Weights of a small class-conditioned image diffusion model.
Model: 2.11M parameters, norm groupnorm.
Data: trained on photos of plants, animals and fungi (iNaturalist), 77898 training examples.
Rows from block 8, named by matrix and row number. Each number is 128 + 32 x the weight over its row's rms, rounded and kept within 0 to 255. All counts start at 0. Numbers have three digits each.
# emb: conditioning projection (model.decb.0.0.emb.weight, 128x256), inputs 172-255
emb.0:156141197112095107083087174148102155103153162151125107121071104084109136133106145128113090154095109161100193134124054091066178140099136100099144139147096124158150113142223125164148122143125082108065094104127099152136146164152098121160158112045099112135
emb.1:114132133093147106051181130090139058117162130097122129117118036166115221096162154101124182113133134094118103066144150113105159191138110092151218128128106175139155116142159113120119105053126147191114068146099134161207146152098128142134146112120135166097
emb.2:120151195090173160110121057133143155102108095063122104093071103100094122104051094073103121114156150110123152068124119131155164150152149078147175126174101082098111147129140095150116128117098125130115140186120131107113120105105156136114152146134142146105
emb.3:093129149105137182223080084155108106106158139126124117151073166082183141123126101133089152144103172122130159187141159164114167143141108068079140107174109207069140167086087148084133111110155143141124070108089132105138107158103188076246098144070133173110
emb.4:079155100134086162083097100186139187130153131176107142105108122182115098139188095110048127137174125159141167144104122169182081138156121146144126110082122131120129075122167183128120130093107210124095153168125122179166164159157124201145146175200148193141
emb.5:081164130178103145145148099165147110134188095146128107148138162203117189137091123040105135131063110117092140150110117088073087170178147123090116125074124127184084184107167090112103114158168114103107119162113171120142146136099111116173148085149109126139
emb.6:234188130125081133105118116135091101108061107166150088143109105141109151125087042116130138123161119135133234136075157118130204129136095184094106145139119116111137171176126090044149161166135166174119148136135105124121081111109132126144112132143157159093
emb.7:091130130119145163143202156136137178106114151063145107104093095124129123174157179140133134127147141104073122100142163121094150107138147100057130112150191137090112154123165058126105076113152106124139127120093164048144166132141118138123106153123146078119
emb.8:147117119073149143051097128124172146135151115138174124142100134143143148142107179126107145063114069148120144083125200093160177152111104147110118137118135100153156099108090196132146166065146129132116195155150127134147102175090074081088130156109092135082
emb.9:157092107118083113121159131155120140155093156146079148144101156164149129087187190136165131144153132104125143149129088093113089125166155095128097084189180106131176146150137088113117162138070157082149157125136100130137133156154122151157084089140123193161
emb.10:141101111141162124099052176109142121192110134153115123138173160073134147110152077083128154131139109175083074122156143068128194127118113122100079104157116118104123128127092145129159094158146144107111115170097142153093111089057180115081164164074107112109
emb.11:127130180146092074060123170159117146108158161071153079143140125114116126148120078091132155092086106131126182107197135124105081089096115172123146146054125135158105139130168123149186141134162149061128127145083178093118137127118127200144129158142175093091
emb.12:154131147099124160132149080096103117092067082110157175172124036123104132139131136105112117105068185091153123151157178127123146141115102131120147103097128138067040116108120133126135092095136150050121139162184131132126134099131101110116117187084130152079
emb.13:145112107135160101054153099154091104115120162072056182093127137164183126131169162158128141133131140112176126106108133148082082115111127145143113165081084113092097165174108115138097124116122106079139064240076181075148141159142117068089150107101170093156
emb.14:143146088122194144048143081107064123101128161154152132080174152156128076172200103133135083134076133146176140111158119103120083137128070139181114131103062169091115091170133170102148091110174197124168117132107149170153150097152168111087148095102197121183
emb.15:143098116140171130150106168158100182164112133106185128121150120143175168141100116160123191129114075187103155112126092139126118153095166150154181096112094146095167102103147133158140150072184130118138147152118177128070116090098133145122097114094122115041
emb.16:128128093088136162108154146144088114177114122071126115233103089118153117114214138204136117159134136119133115141130058141101162112117138191208137110114185073134107113148111185134144194121116165171146125099090152175160148138091141183100128121123130159096
emb.17:141074121102150092143094090149147175116097123141128102170097101115122142095192147102092163142130161127097096116152164122126163127131087063128155161163181182059116134109163135127122183201120114191152099172125220115202127133192078183102167165163153119145
emb.18:105128128189155183160174130125083086112083181131172145152125193160134192187078115162096099119124076147124165068104138131176059118125123118135160159129110118174048091140106116138166098136130124138104133157141097135158144169131094157090156179104151145112
emb.19:130096127147135171098133125060168154106172124119093178219118138211078104108171132151093154122127160106056206140151148127165108061136086134096056137097155141195128137123113143138138106150140135081119156099154096199180184116149154103065169112081129129091
emb.20:173110143108132180150137111141149128098159113099137133133101144117155112134102133124105160094111123108125136067143091138162181111127126160171108130165077128102109178152174157113137199097140133148124120156135142103131137105114086137107179138158174128116
emb.21:154159104193115122168139136108160188104060083101117115088164133114157146105151082113112107167101141117140116131157103157067191123119104175169061092090110157125149164166090074131174174171110156161145131164165149151070100104042108138151103123142178111144
emb.22:130133139125155153160164156148159087131157101184175209089077142221092141163120092167115154158131172174111153119125135121156117158106094135117099148178139122128167132123103069064087169096129116137143137126137139126172106115154110137135105134093180095171
emb.23:129121121061183065144145207133142121124115153123166130137078129167158142121123112081142119155084083194148154146192166130106161139078170141128153165155154141155127080102067111115114109107137112064154161136099127131068157188128097144152139039150099115128
emb.24:129138110103139188153178126114090091098141124057109082100177164114108115115113155116160102142129133213151110110115127122120093122107126109127161131091123130152121105152127101240121080127170118173119167148105142120171119169174144123198134110148101118142
emb.25:113112075138132121119145131159117184132158091093100143097116167119140131104091139128159083162153173104142145132105064164109138149142064102096136115115103086142162081107093147163176129120159150150145164155126110112106080103167125149147189146107184119142
emb.26:116136087079112146152100163115104173186152079097126093177064136091112185146169119119160106136170086173143121154095099146094183071131148123142126106137137144140147131089149139124097172151103139139114167062102126128156106168132094148111130094102155139120
emb.27:120126103085133158152091193140153097129142205113151094136166103113118128149078133089090174081125145085134144175098126114130092061127166134165124175104099187103169115082131152147084124106127173128139137174126123144108135108161109085116092145189072138075
emb.28:123139140144142112168136176120200143119124092143116196120073083110158145131078106080101087116121105106073057149137180108145132097056119086120163165116134152138184136221163091096093135133078149097145102123125117107169168077140111133134125149144100141160
emb.29:127098087116113136138091130147173100112119123163146155174168118126160124128066167130127100092107118098203194137138145148133137122112134119135137151162106142150121115122137132121182127045203078072152214152122179139129092156099113155131125182180088126115
emb.30:125152143144093153102157128153067107128073178135089133153195111069132155068103063116069083178141206082135130131210155137087121086173141183147141081114102107088135170163128113138134132121149095143141158098119174099182146133105148130091148189120151153121
emb.31:176154116121129181125131114118130184093110147119101148171198098129180183087085094139100082139160149108147150133153156171129133139112120162161165117122083133103143104136149176203171180189061133182180132155129079143077093168186162112150135102158109151165
emb.32:117092118194125135122150177091096191139113141083158093097140201141116097125067129087066138082161146132111147140106142104106088138168117178137103099087160153164115118157099149115055085116153182159183086126146079144163147057100072114162172148103140189093
emb.33:118185102166166163094189113154164081099139144100214103152097173080195163161164079157111138128113090163149093114130138123175114136130073110118107103143140200078194112137158131097099163156098184105196167091120159140086118170093076114193130139162125113120
emb.34:127124123151106120156091103138180079136127135173208156145168168096190122138130144176141145092112194152178116093111230099184102104167143122157089151169143161147136088130096143136094156134145173147114127095143124154146116124179165121115140124149136113162
emb.35:199123103169096140140197114097118089105101154055166116134146119093114128143103136071095126158090082123134082136136131140195070120131150085141152133193130137129105189064149111117172165172090166094131115170085154144105151111141120111118097137124124133121
emb.36:114071080136158143062132149154094146117111069149178154138077169132111129147148108124129086157120146218154159092131113108111148135184112139127139124163100119128113135110135156145197145192161093156152096150146196095131158084119119142171089088106146165069
emb.37:136029082140111133106078126136054161099121096167128131165132165096113115101122116195168112114138122112069108136195031094120153160160092140120144150180204109096112092145156134165173123181190158120167114113139088153127111128170153105090085220209162138113
emb.38:120158170061061174133157160092163155142201121184149184184150041124088196134111114135089192130125087118124150066163146180112102141124173160104152099129114125106161120107066169139107149103111114119180143129118160138112101114106104077157098134141121115137
emb.39:088133175078089164166217185101156160134132106133119174145115111189133079113147116129085106135069073104071120160089141092102152201159153137097098165176080135094111143104145125136101160092087163188044141124087122101169195165117098181078126137110129152150
emb.40:116172158161108100185165128135121119117156151117135112103178155150127115127179198143121059034099186171128125071112173116119094130151162118138125096178147149167177132213101132141162125115140144177122143110079075149133174055054114144154134100180107104168
emb.41:104141163236144147130141060157124129034145143132133125115135120087107106101176114109114185162148144126128154125118092111139120206089095085146161135075095102147116129073120103165145158134109095128077104120151121143110092069119062094125110094196121158087
emb.42:130141133173157103179162125152074083164157113140148150112150132143113185110140139097112123167160160165135148161082115078104079176020109118151126126146095081096210161076139144143160130143081152160140153139081090103148151083132149100105173083174109135153
emb.43:115147092166144126143081179100085131181147103206109169107117095150114155150128062135165168120089145199093099130131073156169139089142133067126080057114158134159153154077140124146110133183129111168074165146085173126158159166127088194162075134139107104137
emb.44:120119163106094190166117086143104122098089110116102124109163077144121153153177125119140137170114141175110110088106098124138161186062096172083157105177041140155086152111069120098129091141111168174155158132108070114134146111134101165105140132108146130115
emb.45:176142157115118172142044141204111108113157139106106107161083081147151138190205095132095187164107138117107109175133090128085113150159114144131122122145155156080147131098138108150097099096128168161130129132071091134082104136105100154088087156137157164176
emb.46:115156110079175069180120138118124143065156163096061132144133052159082116102161131200137092156163143109134149143192168130139122152125085147112162109119169137177113109138114089078191166126127206116143130103120196130103141083135100135122066189083105138126
emb.47:131104139160089108127152087106117077081123039070150114110166201120173114134095129140100193191098182135069085123113100122174166122138125129113140176104158163150118133139164079162097142113098109120097139160082182095122088121127168180129108154122131155089
emb.48:165210138059102183164163116085117147085139147127109100130092127180149128118103075149137086137123121130080097163122069102085097079098096156143041121135138155119118147166178129148100135163077105072171158089140134024123104131077115166101141104112100127085
emb.49:126112137142116050168119120057154119153119118116117146138127100131119117139152149118178118128165159076091155161124138202156131081169058166146123127065138066120172168120030091119156109134123068136143122178094117085168132120102097115112140116152144177065
emb.50:108132110157140137184106181063102116137159138175146124115154142060109165108088193142160119177160085077162189175136119062154079105120153074131076129093092151192195124180162169160164111113140082170091056166115105119180096055093124167123104150102123144108
emb.51:100144095072142065194138159163081083157126137209143170119131173139092129065162132122108124133115169133138123153060074140198121119111125098079162127163121115141146119129147190148166151128131129165167146106103112118112158130063158097089124156139171116172
emb.52:156149157085172116136181174097057103144188135090200176131092101154144142187088118098123187110145153175149160098156109160085125120139082136163135107098143127187112125147153102066082148106141114125129156177104117084136084128087166124086149072150166157148
emb.53:188103134100143140133153121116089048149196063171159127162120140148132119138140132110119141148151145144153152143125122150239095108134126098073113134098134148158136157119059167106155115113166135131097122116148129116136109099155178131121179181135175125153
emb.54:164178108112110151079124102156109126079121144099159141149146182104123128101169160125118117142127124151067131087140128140122125077124124124087151120191076157140169141181093101173139125093140168120094138174137127202115119104184086143169136124129053146109
emb.55:086082155140160108109149150065098167133098124134157133183086120151116140120097111093101171109218142155125057142089156174138145150109136189143104143118199115088187146119175112188173128084063092117129124177073137126127105137056151150146073110135146111170
emb.56:169128150154151130146129145142180130206126123143110120169098124161129109099106070161133129129109165109076141084118086128115139112079109205132121118081134125155074184117153124119142173166114159159087163103108103134132107134161145144175124141126158118125
emb.57:122119079113147131132105158125073091116153166182154189077173138077177158086081132125075144181196114111129173090110127071133113136076144117120151062097141105151152099114167144156119075130152090066133138099117047098163210149133115148098112117153159091120
emb.58:138159149134109164120139066172113109118109127140129166098121068135138140127162162140113138167080061100104192094122041162147181148130141128091131085116107069127124102175120141119157100155100107158134115063116110104123206136146114141173098093207047134110
emb.59:058149155101142144157151104112130121117131109150142104100076082124115166102115177161064152174100135076135137173161114105115129112118100081102172089095123178132120171123092119100110154135122150116113137116110105102202149179117064084107154077141158134144
emb.60:143144158175069120136070175146079209112161183176122159139090150099068181151171120142086151175150137107078103127073104155124171107139097151069134123105070113158142144118172100123169172138132110100186134083142109073120166110144141158135112145171122152140
emb.61:156070175097098169137132145142107107011138146111220223138162104134112175080145117103129144126139136120135124127148092101108150133146145068152120131088090149120109134150154169135084108086136164123180141083102219172132127179142194152163180148180123139083
emb.62:033155147097195117125107132123154101126176124128131120134165172138078096175132109109126180118158140140151130126208144105120132099155119156132130070064136158117129151104129155185129176109191157143188113119113138129108147136071124149096094130163161135157
emb.63:155116122097092146161139129121179139147125180142124142088083164170103116132171121103158129168167097107114111054119144092141074148131149115144164133200115112135075138104065158106144099097126064114142132110165168117144171098037148093185136095112075136093
emb.64:058124078154141188146144144073139149096136146100121150102091103149124166071080134106159075130086160136140115086107116182103182161129138059155112111104216108083097137160146157150130143156106197153123126174111057135171153154112144102112147117098108171134
emb.65:122108157031106132110161106097157113126116166146118120093126170079148048124138141107115133084158151110119101133116166133080216105118066141135147163068174141172134092110163106196177079085170101142086182164147094130186165136108099143145098110140129144083
emb.66:097155183103187131147153184156077067137103095100139142098144197104156144139113167144133149166165162113114161134133095114135129031109139147127140165141170205105106091170113159141129115126197108174165081162134084135143166147143095113134108181067116128103
emb.67:120073064157125066090099118120110114095215162114113145078106104040150215125129113197102112133157086127109152067183114169098161104110132103179116130110083136195099146121135131103138106195179121116162128151109156118135120135187097124119084095105179138158
emb.68:117126110106097094117176143095098097107130129166117161144124119092073084197060125166099106141130092153125161101118112067106109202149090135151117164165083072137092139113105139162181126157164106128179123138114150129135139053122097081123120114188146169125
emb.69:068129123092095060134117180161138103143125133135107139103191131117129118152114181168147134138148142119112060159083151199144136043113157097124163144137073098196134129109099115122112176076185098153128121127070145172152107116173116121130142064131137154194
emb.70:121162132111087090101161179113057169109147127090087145194152150088161173128140182115150082125188131110127102072110155130156126187125169144123095177125041146174144140066127150155132111153127154078167159060120149108084125118111096143130178127101149187146
emb.71:065176133070124116125102143172151171090178156138172129133122104139091135133118128084117188119146157139067143150126145096124081086152068153119126099134137144108140127166245115043151132112108140126089141165080155145077122153123135093107119123147133113108
emb.72:103068120158102137072070106087119130120136130132106129120175108067159102102136110131126136132128133109135157142202151154181130072196132124124130098140144145138113120139086109148113125115152085056152158092204122176141078120110125133218137137147142130152
emb.73:163157111139154160156151110143132097108116132132099155195120131110152120107143132202046128195111075122123125168142121158176118110148125116162148155069139176106087089109090152121109140144155124083125174156138142141153049102130134136107153112153160180143
emb.74:185112123078117149153083115109081111102145159136147161169168068140099109144152051139139068156158154111102126140090127130147102176109157152107097172082123122104169130143122168154135099119121113134150109073051183123108087131127072212142132150091174180123
emb.75:113170130025151158097087129160114117176124132116158135129098130122161184128213135116100072131130102159138197136128120096080110151077126189132100146134108173145132149089109116163130094083142141102115108160072128150135095110131161158110114138210160108122
emb.76:120125149113131083090137094170148104171074166154144131087162113122118073121125083177113144151092111141147143121121160102107042149112107091169163092064112115175182101119147164126129158105147152092024128156112173151137109083141105125152180099139128140094
emb.77:073123070129114064177148155146081169130077104162186131158132143133113080097098160171151105164104090142168142090179103135087101094079167137106128169190128085091185136181168143129132158118167169108095161106173097073033118069106152152138189163129047102115
emb.78:207130099169078117129128190166110143157129148101108061166096136132112132088125091142101131171199124117159224155148125096121173160121147073118159109069174182105153147149148109095184130169141135090152125115120125105137094128152097120087069132095129129186
emb.79:192159123116069126125123169114116146103156128116132151157132223093170115106135130107145087100103192137134147143101109134136119143144135068167107098117121168123129145144114117118135154139167229129060151203118154139101087090106125129105184081157134076095
emb.80:129123161109126116149152168127176122159114078121148138090113112100134081104124112165123132160192087109170153097073155098149117081145127108136134088095131134104138181105141153124155118149074099146101109156099118152137155085178097154096106105169119108139
emb.81:087157142148125125113162131142150083150106099131138190115157107131167113123123105131096100104086160094149093150123114121089134097103074114127155063089116151215105048119118158124118111145100128077117168073149077095096164070121141146101110112090117132103
emb.82:126140130133146084136124154144153104082138137075121181130160113135123184130148144168149127121063082094121139148090091140046152128155158123146134115194126129100158137096104117110096138194134139079086138128127111099104157121159126107153093128157111127145
emb.83:115114124136183111183148143084090034120187160089145096151154148144099147081138077123088053109119162125127110146086109116169148114148115128235120110129123089069172123087155124089131135093173082136137164124115097121188126114132110130156092134156170142137
emb.84:169106143160120173127103176089103159113197114099083146073142097119171094097095128136105134111124101147137170159188145078180150095140155158078104132149148147170160168125173124101148132122155186151133141135086124087094067155146159117141128173144123079118
emb.85:129090123180163117130110181115110146117163135153119145118095113162178140041153055095107196105069129094169133158069193168071153120137188078133105177184161121027129161141125100163132201106124125109110195105095131111156118073100163134122122151125135107121
emb.86:145105138244140173044118125136182159124100143168132173192153155139098126140072069166090118154144155149162193109087144098150149104147126129095098148098057151105109154151110106163142132111147172149125108183155123120157196163126060107132117165111063144122
emb.87:156125133113079075112141174105152129131150114162111145088107047152094132068083173114168225157101148131160149067175174137100140077135174126116151152128093102106108054110112119123130138115127092089083113145126106188105138123144120085134150187091085132138
emb.88:164151148127159168128105149099125103102122087110110179146181117174125124074153088148126053128081097186132109116101130080089182094110122098106111160090141147126102092194177087109087153126110090104157119144115151129127147076162118118080124147172107085192
emb.89:129137086124076164106122179114142130070131109095093127105136115100208132158180176108085165164178144107096106108133079123060137069098169130175095137090170139107131101104149181122144168088119089099158093142115185108171130096161101170125100143128181118111
emb.90:112115100164121107122133052109146099137129116122175094126133140165076119164112138110081140163211149116114081137130089076197099109141144144138163163104105124141099088122078152096156134125149138158122152099148120101162139127130122098131132168120191170175
emb.91:110122152175078114140113165118148150174157117126143106145183184134123081122132108106129153160197135102127091200096131179103127144147160097080108085081119181123121152169141135112157170146155179097118150055100111115150088121140103105090113058112107181105
emb.92:178137142168142172119158153181075112125153146155137118101143111149120058109094106181145073143160141104096127078069102127203168145126161103211106125165105093183087146150164102108139069122142128142120152096047128067157167219131142129141128131186094139129
emb.93:140129118134091132122087205166073118061127158112132083183122175141126089187167110181107125158183096154143138093105122143062133099127115095119120106080132126131117079087147114117121113083194148127138161098154158194118125092093117136154144129157138096054
emb.94:120105191164103076129143107107083148176122128103151151113118167089104161133114079180189124133124114122174102108076124190106149152101132190100160123142126174070159125153155139111139168113139160069102054097198178151185171087185141146078182106099134099144
emb.95:123126147138166128131141124136111148164095154115132115156132123129135131131127166080179085094130152120108201085084123103134129148163143134120159134170195104092094104118115128142157139121103159139168132133111097133166082118104115074134127174143162144088
emb.96:126155209116098109149095108091159194131139094104165113116154160110154095107062163197138095131102089159171127193161137171102148162086123162116150101205133161116128105069093075149130066089141022101158125128107099113156147113176085178157164167115134105089
emb.97:156119135118124134125139186129123158158130090120124127079125171195156126058037156109119110071117144057110137142102126123107156092107151093093173142123153132118151064117110234067127163146126083069139115073055126146090117109152100138106116142130121103141
emb.98:135096092172126166114079157164097112123182094136182110116117145121096101095135182124174140119116169132156051132187118100097187129116117155120154116081126104136103139147206118110154154104112135158136122106123191103132093140168093105097138068119131141140
emb.99:156147083096164085101115176144172162140148054167195115157157123131104120105080145081135174113150095171093200136119207204185117103115168099095146092182193147137109086067115095088120174089154090137135105067074107134159148171149128111114153124132133114137
emb.100:145152115152089182161113137099074127147141169080184123117158177160134129202121121087108096131150120149148174129166116122129208143108131115097067105108091155129153096094179103124152100123173139192175126177106142090181074165132092104160135050114203103156
emb.101:134111135149149112119090169154109180147103117160173125121131108133070146096082175132159184170090178164133124126099081200131150063103104073099114074173145126138104171125125083126142117145091074139143154165155135100132093113145099121166139126107090102137
emb.102:166175122121112107154064127119145125137110104129158170176107143144092092142148169173102154126130030114008173177113108160165145152186139136129133117183119122138148154124127103130125169136106116170118210145077119136124092151116142137128095079126050135104
emb.103:171091135134120137174103119119099143103127138133079112128130104097107140093112064144181124144128123149173103131142155134129175095137143066134124079117112154104100123126115096141193102165168107163101177103185125125137136120089117117103108078160171156063
emb.104:062153137143134173084146140157121124161084112128157187154141097153101110118216074086067139175093157151113061155128136116207150119127148114113141093065128136128177142132146128115131091152195144140130114110103176096074141148161110085142127146097130153129
emb.105:154094153159107133176200097082071086157154139183091145145102069095143084144099195126138096136148099159160154145097126131095093154146138129153141140082156202121148137060081101137139137079080131151115065146150055103107084185142120087123110139108110121125
emb.106:128129167100146098140089169160102105192095125054089151128149090130134166162069139125116129090139101162091114162084083137105152157135150170117136112148091166153106145102119173114155072156084124139184129169125090093172151141143162159091090113101178082166
emb.107:223133105124063206110054098129116106086169132132143151159099125161136094137044195049116137108131119112162106152075149137145132147152072152142130125182093101162135179071164161123127075112160116133098082083135136101111148155099099074182171113145111124128
emb.108:153126127159160116138162075153171145111141096115121166133111126123151072161116174124117109132143122106109082170136128129106132114132113175173153166119119161141144101167076176136077128193098120056096147160111105112116119114159118171127082120126089109139
emb.109:074098164151082070122096128098136117141106176108091173118166132108169136187116144089107159140105163158158134105150125139131142138132126180138163161081107098132179092181134120162144143125154126113161064159069169123217169103171138176107155163119063184140
emb.110:117145117111111152153075118123140123201103131109142140157110130109116142140120125151107130198123088122073124154097127128125196137138128173107103196148108125221128133182129125159149083092124106104167139149050134114176124145158132085185104104106138078114
emb.111:128099102119161051117131212151122132142096092126180130109113134159153185134158133100141129142118155176114130112145093166125167130150121106122107037154157108130093139095157041118089117164076139126066121115157125084117099133123132164139078145061201155144
emb.112:110146124122109139107109139114132142161149136134101132138167128179115144122141085147133046091108123142114071141060124125114052087107129138074124147106070125111111165115099133167147140169145150139081113129153134143141153078141104146118096136125149149139
emb.113:149180142163092160176130073124145126116134161130097106099162069156127137107132082136145156085097151124127091105124158089110167128091124126158082122193161117168126188143091155139173099191101159103177174201089135179071165099182104092146119169161109174114
emb.114:099094101140140119148136111155090124106148181088143198171159128155131119114093163147088141161116094083169138059126123072109100097123172141152149101083110121077110132097153131122185114121142070133162167103016088142129078171129080126155146160109114178105
emb.115:089140105184063147116110140131126160117180128129097090136142184146192119149182113152160179168104140124151170119150172132072153100125164162083135142057137158067041183089161111184155083101144125148060131163126143117118114090113127085096140137118121190140
emb.116:148107106170097125114156095131126158098134157086108162198083087148159112089158121114114180114143139120143089129130175175152104188151113104131141112169140157134127154157141118166156106085074157182151132104117108121085117115180117124126156150121106147109
emb.117:157117131213153122098079145103082128107221127114146135128116085098141121081107122106163089180137136114134223106102191134118157101089118153163107100207076096150096185156158106119207147134118108186115207127064167096134137113106162139139093136131118088168
emb.118:140165092142117117143133136115144165094102081185065109145135109086142147149156169103129103152119201100092118158138137093129077136117104175078130154127161067122098119137153142150101149145168128123083102148147141108074144117102174102096107061159146099158
emb.119:106153098180168159192085075103133100119141194191137182134098155101085133143107114139114109100126111099087084131129124120128172138136122147101187159158110152102109155217181142061152111117059106103110101123145115137131156170118141131110158183160133127148
emb.120:150095140109176170109155075167126110129104114142138138170096181151156117159106194083113140091157044143152146107155099102106115177112147081150128138102082143078126113082143136089112152096126126152151172131120113134130122081205157144145151137181077083099
emb.121:101139109163145179122161105141133165115140151107117118126127119031109126066204131144128151114101149090145141116132162077068183135147166132140125125094078175128156125091167083119131123105109147158096099106091159145125171135109076136142113175120126170200
emb.122:181104107091104113128154125164092124107143133125106131132136194159098162109147099119129063138154179105112166118117106110100171180090145101079103122103111113155136133115158099130105164110148167167170195118124056183152114131185136119136168136145093076102
emb.123:126083152119077131147131129163109148147027155115165072067119142112107118086190127191149171078106169058170169199136156104093144122159111102090135146085147160098092136112132105121088162111131130113118140073122134117097162134211130104149132147131164116126
emb.124:123166182092130188130191145122102160153155148084100145131109084110152168149108163082134143110148100238087139101145134098108124140103142183116136117132109119109142090176228165169105146136154158139151146156174130137102151076117114119106081102110115095127
emb.125:129132152181133131211130136045116106159136151143103106064093096152165150152154163088174073160115158082133193152085169135128083111129146193111200124159135212177120136173090127103158055103105119172140155093129062165140147142137068131140111105099104122147
emb.126:121130157104126115071119113142059140154148085127128121147129121151106115147168119101050135082129141166096125089177169113143202042160160101149141124171151135136156096148180091088071088166149084130156142095136136166138128109164098126099162104147146117148
emb.127:147100116101125128124097168136075165111095087137091135107104065213118147160112062135078118155182130219199177118148111154105137116141108139159138115058131123146136116084099128092155129108142097148146176184158103132072078137073114088133135092134096192128